Weights of a small image embedding model: 24.9 epochs.
Rows from block 12 of a small image embedding model, named by matrix and row number. Rows with one number belong to one channel. Each number is 500 + 40 x the weight over its row's rms, rounded and kept within 0 to 999. All counts start at 0. Numbers have three digits each.
After each channel's rows are labels from the 100 images, of 14976, where the channel reaches its highest value: "responds to" is what is common among them; "colour at peak" is the nearest of a few named colours to the mean colour under the peak. Only what is clearly more common there than usual is listed. The data: photos of arthropod specimens (BIOSCAN-5M).
# convs0: first 3x3 conv, stride 2 (model.blocks.12.convs.0.weight, 512x288x3x3, each kernel summed), inputs 144-215
# convs1: second 3x3 conv (model.blocks.12.convs.1.weight, 512x512x3x3, transposed, each kernel summed), outputs 148-221

convs0.267:479461558505558487539501395459472513494421476441479544530472497385532552462471527475573535517544470520428479523482405484605525488411556457487406477531516456556469512565538505476508504466522602511506505494457480526521
convs1.267:470504548464511499498465461547505488488468554491455464520448450487452498508505503506450497493456559466467525510478447495567499452459476525462520423529482553582494561509521448535471474487475499494490515526460493514523442469
responds to: class Arachnida
colour at peak: white

convs0.460:519457430487529478430508493488448448415526509447468507570524537482478436434533432512448503455457526482530530534478508622492478551483540542506486459596463390502461470536573486466478500540519461450514530450465534544500
convs1.460:525562476511523489554510467490503508484522523508472443433499519554518494462522515517468471527465536508453493533568485555428516521496524537510433486541443432476532517471504474459513460482548442409477453484588480551518490589
responds to: order Hymenoptera
colour at peak: grey

convs0.59:465557500515522489519519394502478478451492516505544503528451513427481502507467415534438563464482442502520507494569550538556546509528492455443500517487510514446503482468486485516474501436515520512465538543376486519499
convs1.59:480488507529424527522478538566439563502415605489623544473542585441524492516494565502571467502517495473485545472508507469476486549471542512504451551514504464570513472496458533531488516451461568506577496556534448500497485500
responds to: order Coleoptera
colour at peak: grey

convs0.19:476521463553508505568497499518517492600511533531517548474420476416463559516522442435511503530501516428458455464510526427385453481601466509519523505492445436529499463505514436492499498535416518471569506467514456492479
convs1.19:492487547490521535506505461482492537516513433496512442517541534516478497513366521524502463482427479519557529453436506496451466471410504522537549526545503462450481429454522500476536481502501438468458507530472471472499478410
responds to: order Diptera
colour at peak: grey

convs0.212:505462578543525515501532470476552446515508537391482441616527468560463450519512504455537468489541578456568488554433424499558570504486376562449514500508470547502538520503496541544472549447541516501541459517524402560518
convs1.212:524473493518546512515566448471499467480555496431429434562513467566534526500481495522458471469544470502511484571546567580508509551490457553482517547585503482528434494549466538560511510451451513474513463513532493532517507463
responds to: order Hemiptera
colour at peak: grey

convs0.435:488483501503565502427478549538525517410587518475563555480488467560441503477530467505520514479516491563459512513494513506434508524519490512447498568487542508478568527484544540476471454450463512486509514478474451506550
convs1.435:568532474538471494478531460531535514600525481515433518471522559494495510566497548532518508467546493513438488396494466517424531485492553510577473485501507490440408538512402500529524513482522471492491558471516558467505555522
responds to: order Lepidoptera
colour at peak: grey

convs0.219:553521489433488432529482477500447507474444508463467478558543507509490467487508458612420499548505509516461472569510480535518472531519498502403461512495491511442506446486545491530485495490487499566486523494535476497545
convs1.219:485515507527452481489482536510475602434550485567492471458519478505472488510454504515515478485513529534481474533487511481486492456565465510473521556486421534434454494499560519532506534545450529501423559477519496459544502540
responds to: order Hemiptera
colour at peak: grey

convs0.162:551560533483517493541544482442546511460507458498539520612442491470433561473495500481520541601491443497511466448457465518452519516451409492518540515428487442530521502512512481474446528506458445461532490604477549516538
convs1.162:495520458479513531501501538472615494583523515529615453462487474482523515559535470470568538461477562498503505535427545493428528459506503535477547432550504487488516453549444534559523512532472522504431504495531450514447540515
responds to: family Milichiidae
colour at peak: grey

convs0.213:584537500480519481510409439481531462505512533514564567474566475499441502522484428407515550483537514491523495462613393443488469473422510502460471472483445531513484468403478522566477544484542423489535564560516518509536
convs1.213:441461516495516550480551505500517554502558529511447479424456497442427492483478479557447489544505465424498496519533484572562457480516446505551449494487461376481506518550511476467518489460514472521535509508509549522539578437
responds to: order Hymenoptera
colour at peak: grey

convs0.237:474573413552553532420487556540511465472500517431514516505520498466492504463585439465528565485528516526506456471538496508504500429499549485527473483553500423417386491481534472480552486505581505506493534472446535484563
convs1.237:539487501515516510554432532513433488492496588428570506500485501550482489475489474515526500488518522562540464577496531432477478557450573555443493558497507503580490470503498546554454488434501491560498490519480461518503457470
responds to: order Coleoptera
colour at peak: grey

convs0.254:474537450472468489489501504504467494476537402451494539529465450462522504533514443473451503452501501529494490470522486575499468468499470583525625428447488462462550567502471511547458554512470464527527477447475510546473
convs1.254:442506500473607406458513575439443488521467499528495517491496523600453463482468450551480573463544520550525481559471516549482501485518445527541457551492456470489512418534489446470589450525436518520480521531532591435606482573
responds to: order Coleoptera
colour at peak: grey

convs0.99:528532436480514478439555465509504522524496549581524543518518447529505464440543470547475501508539608512495502426515511488550431499574526580532495492478514488480476469493535416489533532481435492517519525562512422476496
convs1.99:506491540513493489459506497481554529445458464516560426449503495498513435461550513444516497479466528525527532539462459484430497549397502467446480508530537421425545592481440485503541506431525483507471594530507532466511473536
responds to: order Diptera
colour at peak: grey

convs0.441:513504479586573475528514511534541482549459547449508543547529525495548487535438505530465516487541473541471488495595449499521465511464492480457570532532504572496490563525479426529479554466474536512531507458475490552475
convs1.441:484526480429566546503466455505522489502500486417479497503409474465531569544494513419486500487521469424505510418477532521525478496526491490506525498528535501464494478472481490521480553487517442556460539515490504489598540461
responds to: order Hemiptera
colour at peak: grey

convs0.259:513450507513435509479501504469526436554497502541549556561473522516529470480519450561470532491497570468508456490540410498511551524488497518461452486530540451564504457519484538486555498518474443533520470519476524489504
convs1.259:540449526550490425487545455453491529499508503506565525480488522474453503398512551440499399466522508515516407470476517489442525429483543457505474537464524460434433609479498471527457537446555430478532533573468565432452500487
responds to: order Diptera
colour at peak: grey

convs0.403:470526574352498490443593447443468471508525489494490517423480586500497514472551511471470399519519559510521454503546484451519531501466561482535517565548515449529461578504524441552482540473498444515556445523487458509458
convs1.403:513463508469556443492483498417436509447513499507447469484535481517475478427481477464510452519496499476554501399520542526574519431442453544446510463489538524491474523509528442451471427519444531555496404529448493511535531521
responds to: order Lepidoptera
colour at peak: grey

convs0.462:522467475561449529514472502561465472522585581616458479494437460494434483496486507481429487486541463510454487477502448537525469490474507540502580449459598536494557455485533457486465558538459425521501518509467492495515
convs1.462:392469431490467471553492504486510502486611513521499476472444496458481499501485514459490484497506430558451535507515474469523473524501512566508498488496457435563529460479460484505470517410466531511433460488498495513525455460
responds to: order Diptera
colour at peak: grey

convs0.331:443481383455469465486497409507511424479516490500513472516507566488518492474488510511506484467513516487531449468509496484550492475487562479468467502515509477505464490451474427453479465529426509598461529489453520471478
convs1.331:511530514488477530460513555470636486507503545541522553492477475481487588460530494529469474485479500532516500510522544511437533498499573526508409530560469507549500495435454490474459456530543564474448494509522510484543533541
responds to: order Hymenoptera
colour at peak: grey

convs0.147:555496512532525528496438504470490527511465576512462509496474507512496464477609498459440485546508452547469529475474524547468505425448628511547457523491444494536486485424473519492558457545483439476508531529527487482497
convs1.147:481421508494442541416487526512506470558543500506554504508534524497494555486471567482489554558461513563467538502512492522498449534484515491501498511503556461540509484539549521485436504441537502485482491549498456502515551430
responds to: order Coleoptera; family Coccinellidae
colour at peak: grey

convs0.383:431527505482476501553406578469509553529433460546532551483463512523459542479499467527517538561489475509474555447588497527491500486514552456532472415535496498477475433446513550440496521470496521497482534495483499549468
convs1.383:486488563537394449466499573531475491423512549565497485542495397577490541489484467526543506470431504527575441523488533486515502565543464533507532471494524436479540454483534546478529498491569522486563511510525518580557553505
responds to: order Diptera
colour at peak: grey

convs0.47:525514477464483533546469454549476499560508510513501442448558465500482484530490453413490573516534494536547532518541442453488520498497474533509522514492511563493540549511447533535509481594484530509540485497523488458505
convs1.47:493532548494575513500511489475473532520488456560579523505558534488459468507483496441474453430532424541451432418488514513474530494470518549447525498563541444570474432424453505491514462452433466430460503545500507502514483468
responds to: order Diptera
colour at peak: grey

convs0.4:528515476488551462469551461506478566509544537503440507451546440470595457482580485531350565551494502514534438450557458517529581468464543487609526495527548534502493520496490492513597423492486458509544446497438463519514
convs1.4:465510447506455509556520494503472477471486558524485471514443504498514402569540525492459521529521411512497511528506476519492467482468547520495539489357512466524462431514497520430544539498503441508572474437439452521476563486
responds to: order Lepidoptera
colour at peak: grey

convs0.443:512501505537449440513481601529564517520487534478522547509519561545500548570616475502550460480543521531563461479569504444525513474454468573472498470509488468476500504559447466462500446503576523389519511548485482490436
convs1.443:511525417489486455474543503450530468525544550528472448541492527484520558496544504530487494493511474459536486502529487453521480501499451470602513547444497492426478531553488498511505552455525512517432535536480466481571540586
responds to: family Formicidae
colour at peak: grey

convs0.410:488470533514490514538534471489503493483512527490451496490498517608582538464536487463494451517586542520574512566497508556461443451550526544487569508454487498587445460549484471536544473448488518454558518472545533505520
convs1.410:573468507428496546521478503496562535487481421488545457515467540538536538450502435464482491531510589473537513458487468562539486546470546442538521471532562476532539570555482575428464507490503509566469512422512578471524483443
responds to: order Coleoptera
colour at peak: grey

convs0.151:538535512500520485533565450518471464406497490597486482434451508448526563505476507525466606502505497444512529492488460524462523556485563486432532546511456406442498554458488521459597513479484479499428459503519453505568
convs1.151:524493508455493536475495483517512454519456507531504469513483431469466535438489491518553504513549434570590468403520496454571452428492463427474498465489545480510505495467439451530491534455471470574566509428501510463532515461
responds to: order Coleoptera
colour at peak: grey

convs0.82:466474563457498505499541489509473503436531505460513580461531495537492538507458500439514436525526452520494494485457507448543574481558514541528442490454450468652528521490485498467477471510448465513479504575490481605557
convs1.82:603448479497495539494488499492539397474455531481555538468456484483424475498544516521530501476545452501539517589479538504509543573511581457473473489526529435527539483479495511485492539496451545463468494454489486495521518497
responds to: order Coleoptera
colour at peak: grey

convs0.193:514499490497544473494509496503570452534497456561503526461460482506503565497475463479498533510453507486470500485465455523552524549478471525508458522501462496486487382487484518486427510525540559507558492471479510516511
convs1.193:437477514472497435501503460494501455470480519476457525531506574419524504563463488462528485500506494516460528499428585491502476507523530455475494536539499468559502442508496565492478542454474520450415621511536476579568462419
responds to: order Diptera
colour at peak: grey

convs0.473:453523527577508515555574437538513500532470494448473523511576485464498522543486492457442528530420523559463478606464431502509517490572501466495448516510483514476561530586517614525447523518439507486483510536533561496521
convs1.473:464541545489499486440443553495447450491478446401480467482457521449541470441537569525450475512519474493535527478495450516522531472510505522477538378522483485484448466539577490497478493529493506464460515538501485522482486482
responds to: order Hymenoptera; family Figitidae
colour at peak: grey

convs0.454:438542426496450495481531509489505506466562463460481474458540428500423511488477437493455485544474554468452517479482528523506464459518539475474507509601516492554561451492541538497435507498514520473506535497491421430482
convs1.454:473508500472458456504478531505474478491499513504451536495456506518530490463511553466496550494570459463609477524513471498456543535486531535423490488540505604528511494552473500523459484494603538509518532529569556548521504541
responds to: order Coleoptera
colour at peak: grey; brown

convs0.117:502476496484473429450499504486479538404523510488468442634519611534550473462469427581526480488510457477504551507597474508552528512461450463512428418469538503512495438541471519535523524479506542566563468493491496548489
convs1.117:511576484504487482585565542466485443449474545546459565507483454486548558510497448521450522514478483463465497557452492508520531480469525510429549459519535515419505510558564515460578418537480514470539495432538536530500503545
responds to: order Lepidoptera
colour at peak: grey

convs0.385:377533446439529485490646482529460435480515437520495489598468477493576504515527461452480539488532537469486544458494581533501484514523492469522442533503498475468449456451455450490428523512426495518509524408528466468456
convs1.385:488544601506499447540437551525444522568542481522515394566506479461580514501409484524497495459496510465508561520450441473560498459467560484471520471499516499506463322504578464481520498459461510476458504536508469439509494521
responds to: order Hemiptera
colour at peak: grey

convs0.373:503460484499513544509499502541555485505537431452476560482442510507502515553522530526516479457525489507467399526529455519532459492536559577513536536518482462514521505512536522489574539528418497509468452503441604503545
convs1.373:543497507454543501475484496433493508523509507567509529414509568576468479490455576495566499476483502502454525465511516472448594484499510518513517503412500489509462505496534506449516583476439527491389520538542428498586466501
responds to: family Hybotidae
colour at peak: grey

convs0.0:459535542458483576462496444626539459490524547438540484506529500496559503487500497520544498486511475487489572534489496548512461496524467545524542566486517500544497540547534521553560490568487476551549504470563474391508
convs1.0:467491501550514523514460550484500476497562497513494491462452560553522510547511509448487565452501454464477518492490530510551553540498439450503531547500555458465499451500510500497488499491511525497469494614500469551433465516
responds to: order Coleoptera
colour at peak: grey

convs0.74:519527558497518444435535525565558536520570443580422456409486555540462504504475464481487489518536463524489516485474468440479537487443508504452543529461526449489549523395468471496520521538517527503460459559483560493447
convs1.74:455432513479575501448453479533595474503531479552489541532456465481529488479469531541489453437472495511516479474520525500555532556527514476518520524535533482495456397485517473497500486472483531519535415535523535498493443498
responds to: order Hymenoptera
colour at peak: grey

convs0.332:491460505467516588506535508467478498468488501483501524588577470530495498492510489535535534561570448493624495417493505465554442507501461506481415443476530546512441554473537384490527483480550502523565472485458527511477
convs1.332:511479569469557565476493488449573485505503459585582498452572514498440485522523480460451444482448523484507500459504468531534457477546531472509503498488522491536479542523449529387511514470458528612585539446478456468531412529
responds to: family Limoniidae
colour at peak: grey

convs0.380:476496498498428502464496478526487464458482551514483530610498432449459481493527469480567522554501491462392472505441422620568462548461467533513511511525493504502436602515573514540507574508576515485508462540528505497533
convs1.380:495474429439535504442512452547512563541523448566533486476499416439521549466469457486480524460417574550458522487520554490545500450523511492511503466535508507508444522526442459527451498556505482535447488558522467573476441546
responds to: order Hemiptera
colour at peak: grey

convs0.154:538505504555465532487483401595472495515492546388517510477565544466534540495504581473513490446531483530521498498538459490526507507511513492531603460498510531525478554477443470584485464490509481499530526512547489511539
convs1.154:479403490523557573500486478496506517482525490499518501469487508444514502514457490518519529466548479486503481458520521458548481451400496507552505516518462494500469421491491517510547515500518509571494476472491445436488475503
responds to: order Hemiptera
colour at peak: grey

convs0.108:500456498541470470565521509493532501506516509547483401489528496488529564482570445528518465460549458546534588422506546487446478502470542543497526517482481415512506497492470453517529487569444488545506476525431486537537
convs1.108:438531493423462531465472531522562523497514508520577532493517463461542429431525476527509472463562473547527470429387473519456504580432532515469493454499551541466507510502552504497543507513487518501510527523478533556543527549
responds to: order Diptera
colour at peak: grey

convs0.172:563510447520562423452463452486506487447538501505456554484528493423495522502476514531479608501490467499590497524566485536479543509529437437492517554556566520453462519590504461497479469492427492513437515435487507484480
convs1.172:472520511508520475518440477494487427460505529487432503532483510534488537508492467516441487460559504495518496483527449448470503501457615527448507542509454575488505519478477538507526538520522458483574480537461526510531492466
responds to: order Lepidoptera
colour at peak: grey

convs0.287:529574431518530485450487456509461492515406472471462500525577536471459526528479480452459539469586482441526573539523497524498465506490526518491523400538505498483426427463457441436514446420544480488539516493497485577467
convs1.287:493473491502514539460490498500503530496472512501504514530535452484495482476455429527449473468564521459484489502494444498477499491473521528521525588491551501510529532496476567469526526468513513531561565509582533599560527383
responds to: order Hemiptera
colour at peak: grey

convs0.390:511532454513464538481453485507426497508480472557474522538472453517477420478503443521493519456526517536493504484514400518513569493439516544478450477537446482504511564513535453604453499483552490524438473522526438442544
convs1.390:515448484490483596539550478507522482546514534527530592472458528420526532466495453516429433457453527487489523462508468488570466499541522560532487444447580526475441529528494538504467480453520546407498511503465480522457459495
responds to: order Lepidoptera
colour at peak: grey

convs0.439:479442458465490421444493532538477454482525499514440557483499584526448419433590470431504422547586505497529453484566471490497480515446522469520523411595449512547560445477502508557511461489497514521490493513530566507496
convs1.439:543563441457558559471460526571499482453543481471476540497450576477542489548579526450454501550526516556503545489503472478512555496506491518488498537438489503487522487459494442467526483535521478436515508549447528587559485558
responds to: order Coleoptera
colour at peak: grey

convs0.140:507551481492518541483453493479496485464520513489484471491463446571411502512543531521550467467518533536508476551475501479510473483454476444499548521504421564534500473548492433482571456511525467518505442489424481480478
convs1.140:527513479472567527488466436484494539481505518510548595540472513585455512553560453533519461559482508499433440498534509507558562512541499513454551449555473512493548511470502512453464465492430462518532598456438531496534445524
responds to: order Diptera
colour at peak: grey

convs0.227:544522482530550473509535513460464441493521507521499552571519479508451451524492549534589482479497480469434532538493527467465561509502499574554463499535472461504483481555464430485497563503467498479459510535464512561497
convs1.227:536460487446446484502500497489535546553470451451602474621533460474460506522544448487516481485456480513528499423470540565548498435532570435489473506575515462580454522470576545517475448521503513447528491569519558490465438433
responds to: order Hymenoptera
colour at peak: grey