Weights of a small image embedding model.
Model: norm batchnorm, activation silu, depths [4, 4, 4, 4].
Training: soap at rate 0.0026, 9500 steps, held-out accuracy 72%.
Rows from block 5 of a small image embedding model, named by matrix and row number. Rows with one number belong to one channel. Each number is 500 + 25 x the weight over its row's rms, rounded and kept within 0 to 999. All counts start at 0. Numbers have three digits each.
After each channel's rows are labels from the 100 images, of 14976, where the channel reaches its highest value: "strongest on" is what is common among them; "peak at" is the part of the image that holds the peak. Only what is clearly more common there than usual is listed. The data: photos of arthropod specimens (BIOSCAN-5M). In brackets: how many of the 100.
# convs0: first 3x3 conv (model.blocks.5.convs.0.weight, 160x160x3x3, each kernel summed), inputs 0-79
# convs1: second 3x3 conv (model.blocks.5.convs.1.weight, 160x160x3x3, transposed, each kernel summed), outputs 0-79

convs0.23:523501494471467521531484522534508531497477515486461490554470498492505552460532501526494486504467516524468477452508526499516475492491542501493478542505492486499478504494516497532507492505501470501503490398489539506503452505465495473469511510
convs1.23:509518487509522509513474498492464506506470548509499540521507535476505525556451534499477517506520497499485472486497480519495506501485532485493526555513483528443478469514523470491465470484498514463492452482468484451486506498502504456482501503
strongest on: order Coleoptera (56); family Coccinellidae (30)
peak at: centre (89)

convs0.91:542505460470459527489518449521470511511515532451507481545439466487498449537488520473529461483490518469531472484487496477538541528519494487479486545469488521475472500526479473488516512484470491476478480502545504450530525494467522484497464499
convs1.91:514518484488519551450482528458490480490477503485500507505477475467544451469478500489474489485498496501524470482496526544517453456480499496456549484539459493465529449536514480525497503537512493540526514466460494512490500544510511536526501523
strongest on: order Hymenoptera (42)
peak at: centre (93)

convs0.63:534497540506457506520491485517531514474494539466493504500498483489496429488490513471534488494493467530472509530466503504444437507477504494486488527531464451490492485534516471520468550510520476493473480499470501476509505496451504504473486505
convs1.63:475530521514497515505474467469522484489499498491549490546543498524481454513537523438501487488535498487476501482491500493471524462515551554504524494497507493492500494478553507513454511512479510548487547508513538491477496498450504523447497447
strongest on: order Hymenoptera (50)
peak at: centre (72)

convs0.150:462492520453513508471518492502489498497502503469537520498485497510495486503505528498505487489509495509494488487514508482512549504552500542486515484485449471523495518488467485468501497494511495467529500477503493519527500457481499480478517497
convs1.150:470539477542500546497539521507498515498486472517487518490519483504530533502518507486491525500446529499500480487459499470525474497480515524482515495504477511505493452530518527510502482508468515548456492527565484514466498529502512495503473468
strongest on: order Hymenoptera (54)
peak at: centre (61)

convs0.62:509494489491461517463486489483483483496459480519504485504518477516486482527419494465473527486480510494502511501493513506554478483501532557484498464492538456508480487524459497521496468536501475518535490527467524542502479494510483470475508467
convs1.62:479481514500543495520491527440472499467467453489488491503514494495546484507479553520503431486543504497467512516537498480432501507500480497504514526541456518490470501500496512480509534483523477505517493479523477506505450528497497523531484477
strongest on: order Coleoptera (57)
peak at: centre (91)

convs0.59:525523487484530547512484509538472529523544452486519487497491497523515475459517502514526491521517493489522506522525440470477521550439540501510456509556543501494475489480522446473509488528524488512496482536492482492488516464530468510521510475
convs1.59:438491510495476536524500499490546480539489497490476462496468490499491481499504506465475473522507478450517487473475464572511501506507505515480484486449492514495550493510523475512522526455479544490467503467502510495463518470500519451534530512
strongest on: order Coleoptera (68); family Coccinellidae (41)
peak at: centre (94)

convs0.5:488482525520535548481506504481533507482504511480507544490517510514511517524469524516521497511521523559532512499495506478492510488469496582537521480483525519462486490464445528498471505508532480474514470496480516530502545479515524503550501525
convs1.5:523530505549487546481483497534495495481471482502484488480422494501525513531505482486465535510505522462455520570499519536508464491496513501512513526500526495532502508489464504441478533480533467486484521523513516535481493542505482502497452495
strongest on: order Hymenoptera (63)
peak at: centre (56)

convs0.28:498506454491490492523484524512471497535525493494507542511525476534470481477448450485511539535476474490504467545463518548527501508476491472526495527497504475487505474512475538512533502494496531474503554530524434514487479513520531517463485504
convs1.28:502493500531482498533487504447523498491525494486520539490437513473518491472471522506564478474535497495521499545517520502456492488518525524503528522443500466508557511473516465541497500456509497504490522486485459516513502477493509468505509504
strongest on: order Coleoptera (66)
peak at: centre (85)

convs0.95:464521455444473458512498463467526491483510517491501467547477489548470472494512516508500523513518496559470517503500478494486533516517489527532485489526500460504492503498479453485508497509465489483493511473502507497488484497526478516494515508
convs1.95:523481492472478484495484501513492497504488484500488487500455519527496533477491462507456469504512509506495484462467517504515482496499454524488473478461495524522495496522518517455436518523515512519477501527489463491514517491500444491489462489
strongest on: order Coleoptera (54)
peak at: centre (67)

convs0.144:503459529512489514517475475495435509459483480508533456479508498487502491413535491505477533499553516503459521498496476516494524510528477509496479515541468503518486511452456503497523498470520512489540482504501489507508482481504442496485499489
convs1.144:465486485469472492479486532495474491521490517531457465523486513525500513510518492509530511505496453493506499545475514490530473519502459517518519463454474465501455527497534476510496481545485462478437536466492453468523475499489482513547487539
strongest on: order Coleoptera (52); family Coccinellidae (25)
peak at: centre (91)

convs0.19:477510499488503488506453531490482483513523492517500477504513479477473493507475546504557497530485505495507529512479480502499469480517523497469506522504481465436490484520533462525473474450509575476493481491469464496487518483499488490473529486
convs1.19:571516489488505470493515520502428519473477477491496493484504563486517521544458486491526477532459482518482487505520519492486488483538542534502459530496503480475518465496462509485506516479484523512538506529469449486478535448517452508480477526
strongest on: order Coleoptera (74)
peak at: centre (92)

convs0.92:547449494456511525487508532492500471517500533477525497490518467486510480499451442486527529540509478521498474458522540454518478488481510512482497507485514475517490502489450508484489510513462493522467556475485504445458512502495500490512511529
convs1.92:498497534528465482491502478498500504483481466499546489508494513471495466546510482480501511509509535477487465513485464505521488460482488479495457511536456473494493496474512488449521498461499500444458530532463490501464462487526505532487501517
strongest on: order Hymenoptera (41)
peak at: centre (76)

convs0.107:510461556492535525475483503492532481454504459487521477520475493501496449530481476462501506540478471460487511502517491543534535496523439540438502499474492482511471503514450504541519518504501507491479538488485501506505498517493495511495469502
convs1.107:513487473469454475496518455469536554525476507496522506509506491493489494503541453503498494514519471545484498511521501499476447495502504494511515460505517533492518442507545492520452555556486520455482504486528522512495520502494506492461474514
strongest on: order Hymenoptera (45)
peak at: centre (81)

convs0.65:524482523501524529489488486467491473520513505486515506508503508532505488490481512507515508513499536503470555483454470484488482518496501491504477518478517546478517475534483485460468509506496520507473510533519486516473469478527498429479500485
convs1.65:529488465484528500494454498490533501495514477487485504486514536504527506515494468521500486509440504498493506506569525507518475476541492499521503500482555460519558480505523466499496479533453532524499531532506539485506516512529512511500515492
strongest on: order Coleoptera (45)
peak at: centre (80)

convs0.155:515462476491508495523533505483478493500474495498490505474491439512532484506550484472499469502468462508524463522510503516534518519470519473499479497505530500503463518530512428515533476459561483554464541529518484514468519503470456531527477445
convs1.155:523494484526517529532509467494536494502529507450486529499480405493506501496454483492495495491525482439511470512458484507499459520509496454552535493507503489513526448502497478467531480537473551529465492500517479499498495530493510494427540530
strongest on: order Coleoptera (60)
peak at: centre (90)

convs0.101:488450492463533528486452511489488449535514499472489487491481512488497515495534474529523469499491496499503523514434530521496492495500501448498477489505485538517503499500498519490485532546523496519542525514478482567519534493476477515485497497
convs1.101:524490508489520489457471495502481482507518488457514494493475497475493495539512507492514484528498506506497472559531481490507482492490456481483506464505515460505478501503519548490514470477493492510479526521476507460486469479447523516442486490
strongest on: order Hymenoptera (52)
peak at: centre (74)

convs0.106:502512507508509504516558515477527525458537529500501513465487511528502499501510549515500519447506513499524539527498483491527526500504448442509497507496522470502483509490473517479466534547492486454482530537497485510527489486517539520490507486
convs1.106:496493498519561513496476481506524488523445503514516473513520499538528511508519490454483475535520450496514509520538491526497499516474485517495461499453506500491470462515508517533543520550508494447527529524564523516544515487497550533538475487
strongest on: order Coleoptera (47)
peak at: centre (76)

convs0.85:521487457463506460521480502525457483503485482470497472478524508503522502529510492520516485510495521496495511471520462497476477475546486500493479466527495497500495459514533473446441534479537543481495480475509474433497485467464523461529501503
convs1.85:466509512518492466523484506545493504500471460491486513499505489501502493453497517486544503457537530469470497497467503463468464526480558488487528493475498511548483462482482499548508460516512533477476512482512487527480484483505443493502520524
strongest on: order Hymenoptera (41)
peak at: centre (61)

convs0.77:481470488474492518474503501481465507492555474518497452481508520512506548498499496476507515495486493428446469485515464511485496498514493535422505506569540472505476504467550453455537519505492517500485527531488480485506500461490505515481507490
convs1.77:497470511494467498440493520508527494496470540433530526467495475500485469508507519533507511522482516510487499504468501539493471491475535503498523458501489500559475536464513517473492491530523566543543511518532494485482493530522505494538516508
strongest on: order Coleoptera (44)
peak at: centre (79)

convs0.51:490468495454423473491485489494477468478484510468528507493541519483469492492555489502492483464498462489467488479534494521491507512515473500495485518491464525520504500536491484526523507476492483513462526477498496460544445490509515451539503508
convs1.51:557496500499488462512459482509464532490509534500516504516485435486530484526470510528513511551505550543470496483469491478509493532506523458458474498549504555499527455475539449469512471487475480522535519515505504469519488503488482486478489479
strongest on: order Coleoptera (38)
peak at: centre (68)

convs0.115:518473479501498501507504507487466490443471486495503514522443534513523483556486510461517462538491507503538484503522494476516491530464505520513477527417528503509473499531477517476508522509460495516470455503509514494478483462477528538486478520
convs1.115:468509488506545480472497512523529490503489489486501488468557519507490467473482483535534501507463497505534496484542521527513483467503512502462536452536521476486539510482516505578545512478512517494535487521530432511470529487469471543482519542
strongest on: order Coleoptera (50)
peak at: centre (86)

convs0.97:513524513530488505474509507542544512551462515457509524506543510505500476489515567567505492512505495529532530482519490506557466511481518509490515505496532479488514473494497501511506532469526474480474459490501530510521513517481508564515502507
convs1.97:480503485506475500536505520503488474519530472454481526481499488467528573494504539509495475501515489542491493490480486474538514492525491509478492505443522483518489542487508464535519498472469507464505495448489528499483559452480498513520485547
strongest on: order Hemiptera (34)
peak at: centre (58)

convs0.119:453512502481528455537515476450471524480461534598507506494483463492459506514522521527475459509508519487491506487477492491514506489527525505494475474504496489463501475475496459482483463544463477493509492543493462506520522505557499523501473495
convs1.119:512512487488524505466492535499472475483517522527465510521521550526480534505478479490482457511458483488457482526511480503504494506458466515488494510503491524485463534542483528484500492525502541464485482547501508504504505495466557481463463508
strongest on: order Coleoptera (56)
peak at: bottom centre (72)

convs0.75:487494493523522504507470524547507487489506524478481494488527518496516452489519516496492475483481487540467563514515461529485521517545487453521500481531507454470503478523516489523515530500474458513482484511454537472493534501521517510555495504
convs1.75:480443513525481547487501489467500501513514506507540466480510525492529509518471487518532494485568503495507524494496490493471508503462518470498517471475498502484493512459483439467524471456475484478545495522470517479523491447475465477477493476
strongest on: order Coleoptera (75); family Coccinellidae (35)
peak at: centre (99)

convs0.67:505464550511535510506528496492475521451526502502501513490487496511526539556532507469476482502468522459523516495460479481525500477526517457493500444492482518493472515498460479475474488472508472470520503507503492513500509519493474565505493506
convs1.67:538497495494520505462508524502495474499480531512502484516508552480511479476460473513501503515540517490496492550520523575492470515508480491510519511476520523526455516527512493475500471520509543493499502525519524509518523455508529499511512513
strongest on: order Coleoptera (92); family Coccinellidae (55)
peak at: centre (79)

convs0.42:544536435529483462460534519514501491532534492505491462494464485516485465486522561511493482507491495537524490463529522436537495496507517499467496476496513511490491550513521512513471490516473497466497462500444534527536541508513497510482505513
convs1.42:495487504525481486474493468494518511487457448495445484524532494494475512507486511493478480479478508486518468481496473532480456512514563477534520518490495531517453515499465499479506476507532535540481468546502484507471490491464459506500514513
strongest on: order Diptera (68)
peak at: centre (32); bottom centre (31)

convs0.3:512490517533494478495503489496528500505526477476527490512501508552479439511515551525483549506488460508498467532485496494494495521515494479493528526479521490483490525491507461503513486498486484535492478472533535531518513474487473518455484510
convs1.3:478502483544449529524462504512479537492472470531495537511522512458487515463511544478482546508509496488500484470451506518514518460459483533471511489500495485496490504491514523487461527498467463476514484499517493482499504464447482495440485473
strongest on: order Hymenoptera (52)
peak at: centre (53)

convs0.130:502451494497515522486507499522535522495528496506475514500474454459473492471491448481544539474503518492508496509523510487506500508509490517438506460524501487502453520506516518495489484512448483486512497455480443460533487520485483496512495468
convs1.130:543509520529490469488520515499432502519548480465495496525463503480520464489500501498465524486532520508472497498494485522496507511493488519475478496516511469520454552512488524488495464441515516490549517494515531491526496476492490486510483475
strongest on: order Coleoptera (47)
peak at: centre (71)

convs0.72:500477439466463521524479529478530487501496455468463523497475513511502522514524495486538509501490488510489513545490526458510511521526496446471518520492503501514500488486469458514501525484524488509471472516439502505521473494473504491497522468
convs1.72:506479492517517523555525529448487493467485551474476489502519495504517458510474500509473501505547512484495481538504496492561501479512455466463512509506495502478474500493509504545509475488526511547522518494484493502483529475468497547475507523
strongest on: order Coleoptera (54)
peak at: centre (88)

convs0.109:523497481508532529488460511520496515504445475502482491454518496490499471514529485496467480549502455545504510562536525524485463460474502485458486482515482449530515439504480490520496500510544514500481508503517480493542485543493484500504479509
convs1.109:453519516519458488507516501477524469486523439494490507498480512511489468510498451496478495467514492514516535518472476466542492535578490467479478546463503539503480514515496488502546500507487523519520485510517529499526498511527486487511458505
strongest on: order Coleoptera (64)
peak at: centre (66); middle right (28)

convs0.54:511498529501507483488512436543496499479499562508531506533506473470510485466523507512521515483460468547540483526475515493475470478522468499475490478519508527501525502488522500515513514501492507522499473496431503484494483486445438523483502482
convs1.54:531518464537486497527481517522484491539532539451520522538518511500482514521449547512456486488488531555495517504501506552527497507526530497467513500496499470478496508500500523508468485498466510546519472491499518504494483485523509527490517495
strongest on: order Coleoptera (47)
peak at: centre (65); middle right (32)

convs0.52:513503504462493491484514474470476484493482488484530489447513490495508506494503513521514551524515477550506463508545549492475485498568509487477501497480514516539492535489537545459487521486523498465509495466503493523524526520482444509515449458
convs1.52:501512488521492518437495493505505481487495501523507528498493507521500494489473505499514500492514478523579520557500470489520472501502516505496511485499498461493483448536495505492460530471476492500497490496457441501490487465511514520485488507
strongest on: order Diptera (67)
peak at: centre (76)

convs0.35:476491486498505462481471529503461521543493515506451535493475508466450539506491510503481466497471486499509483522492517505527506530504529492489469559458507496507530526469467495462542464469477497554507493490464474470507479480471476466509487531
convs1.35:517515473490497491522532538481520525468489524504506533534505465494527497473484476527478497488497571495495465451489515537515514474520480510475484481508492466497494467536533463513497526528512519536495476537506520509487496509548469524499524508
strongest on: order Coleoptera (47)
peak at: centre (93)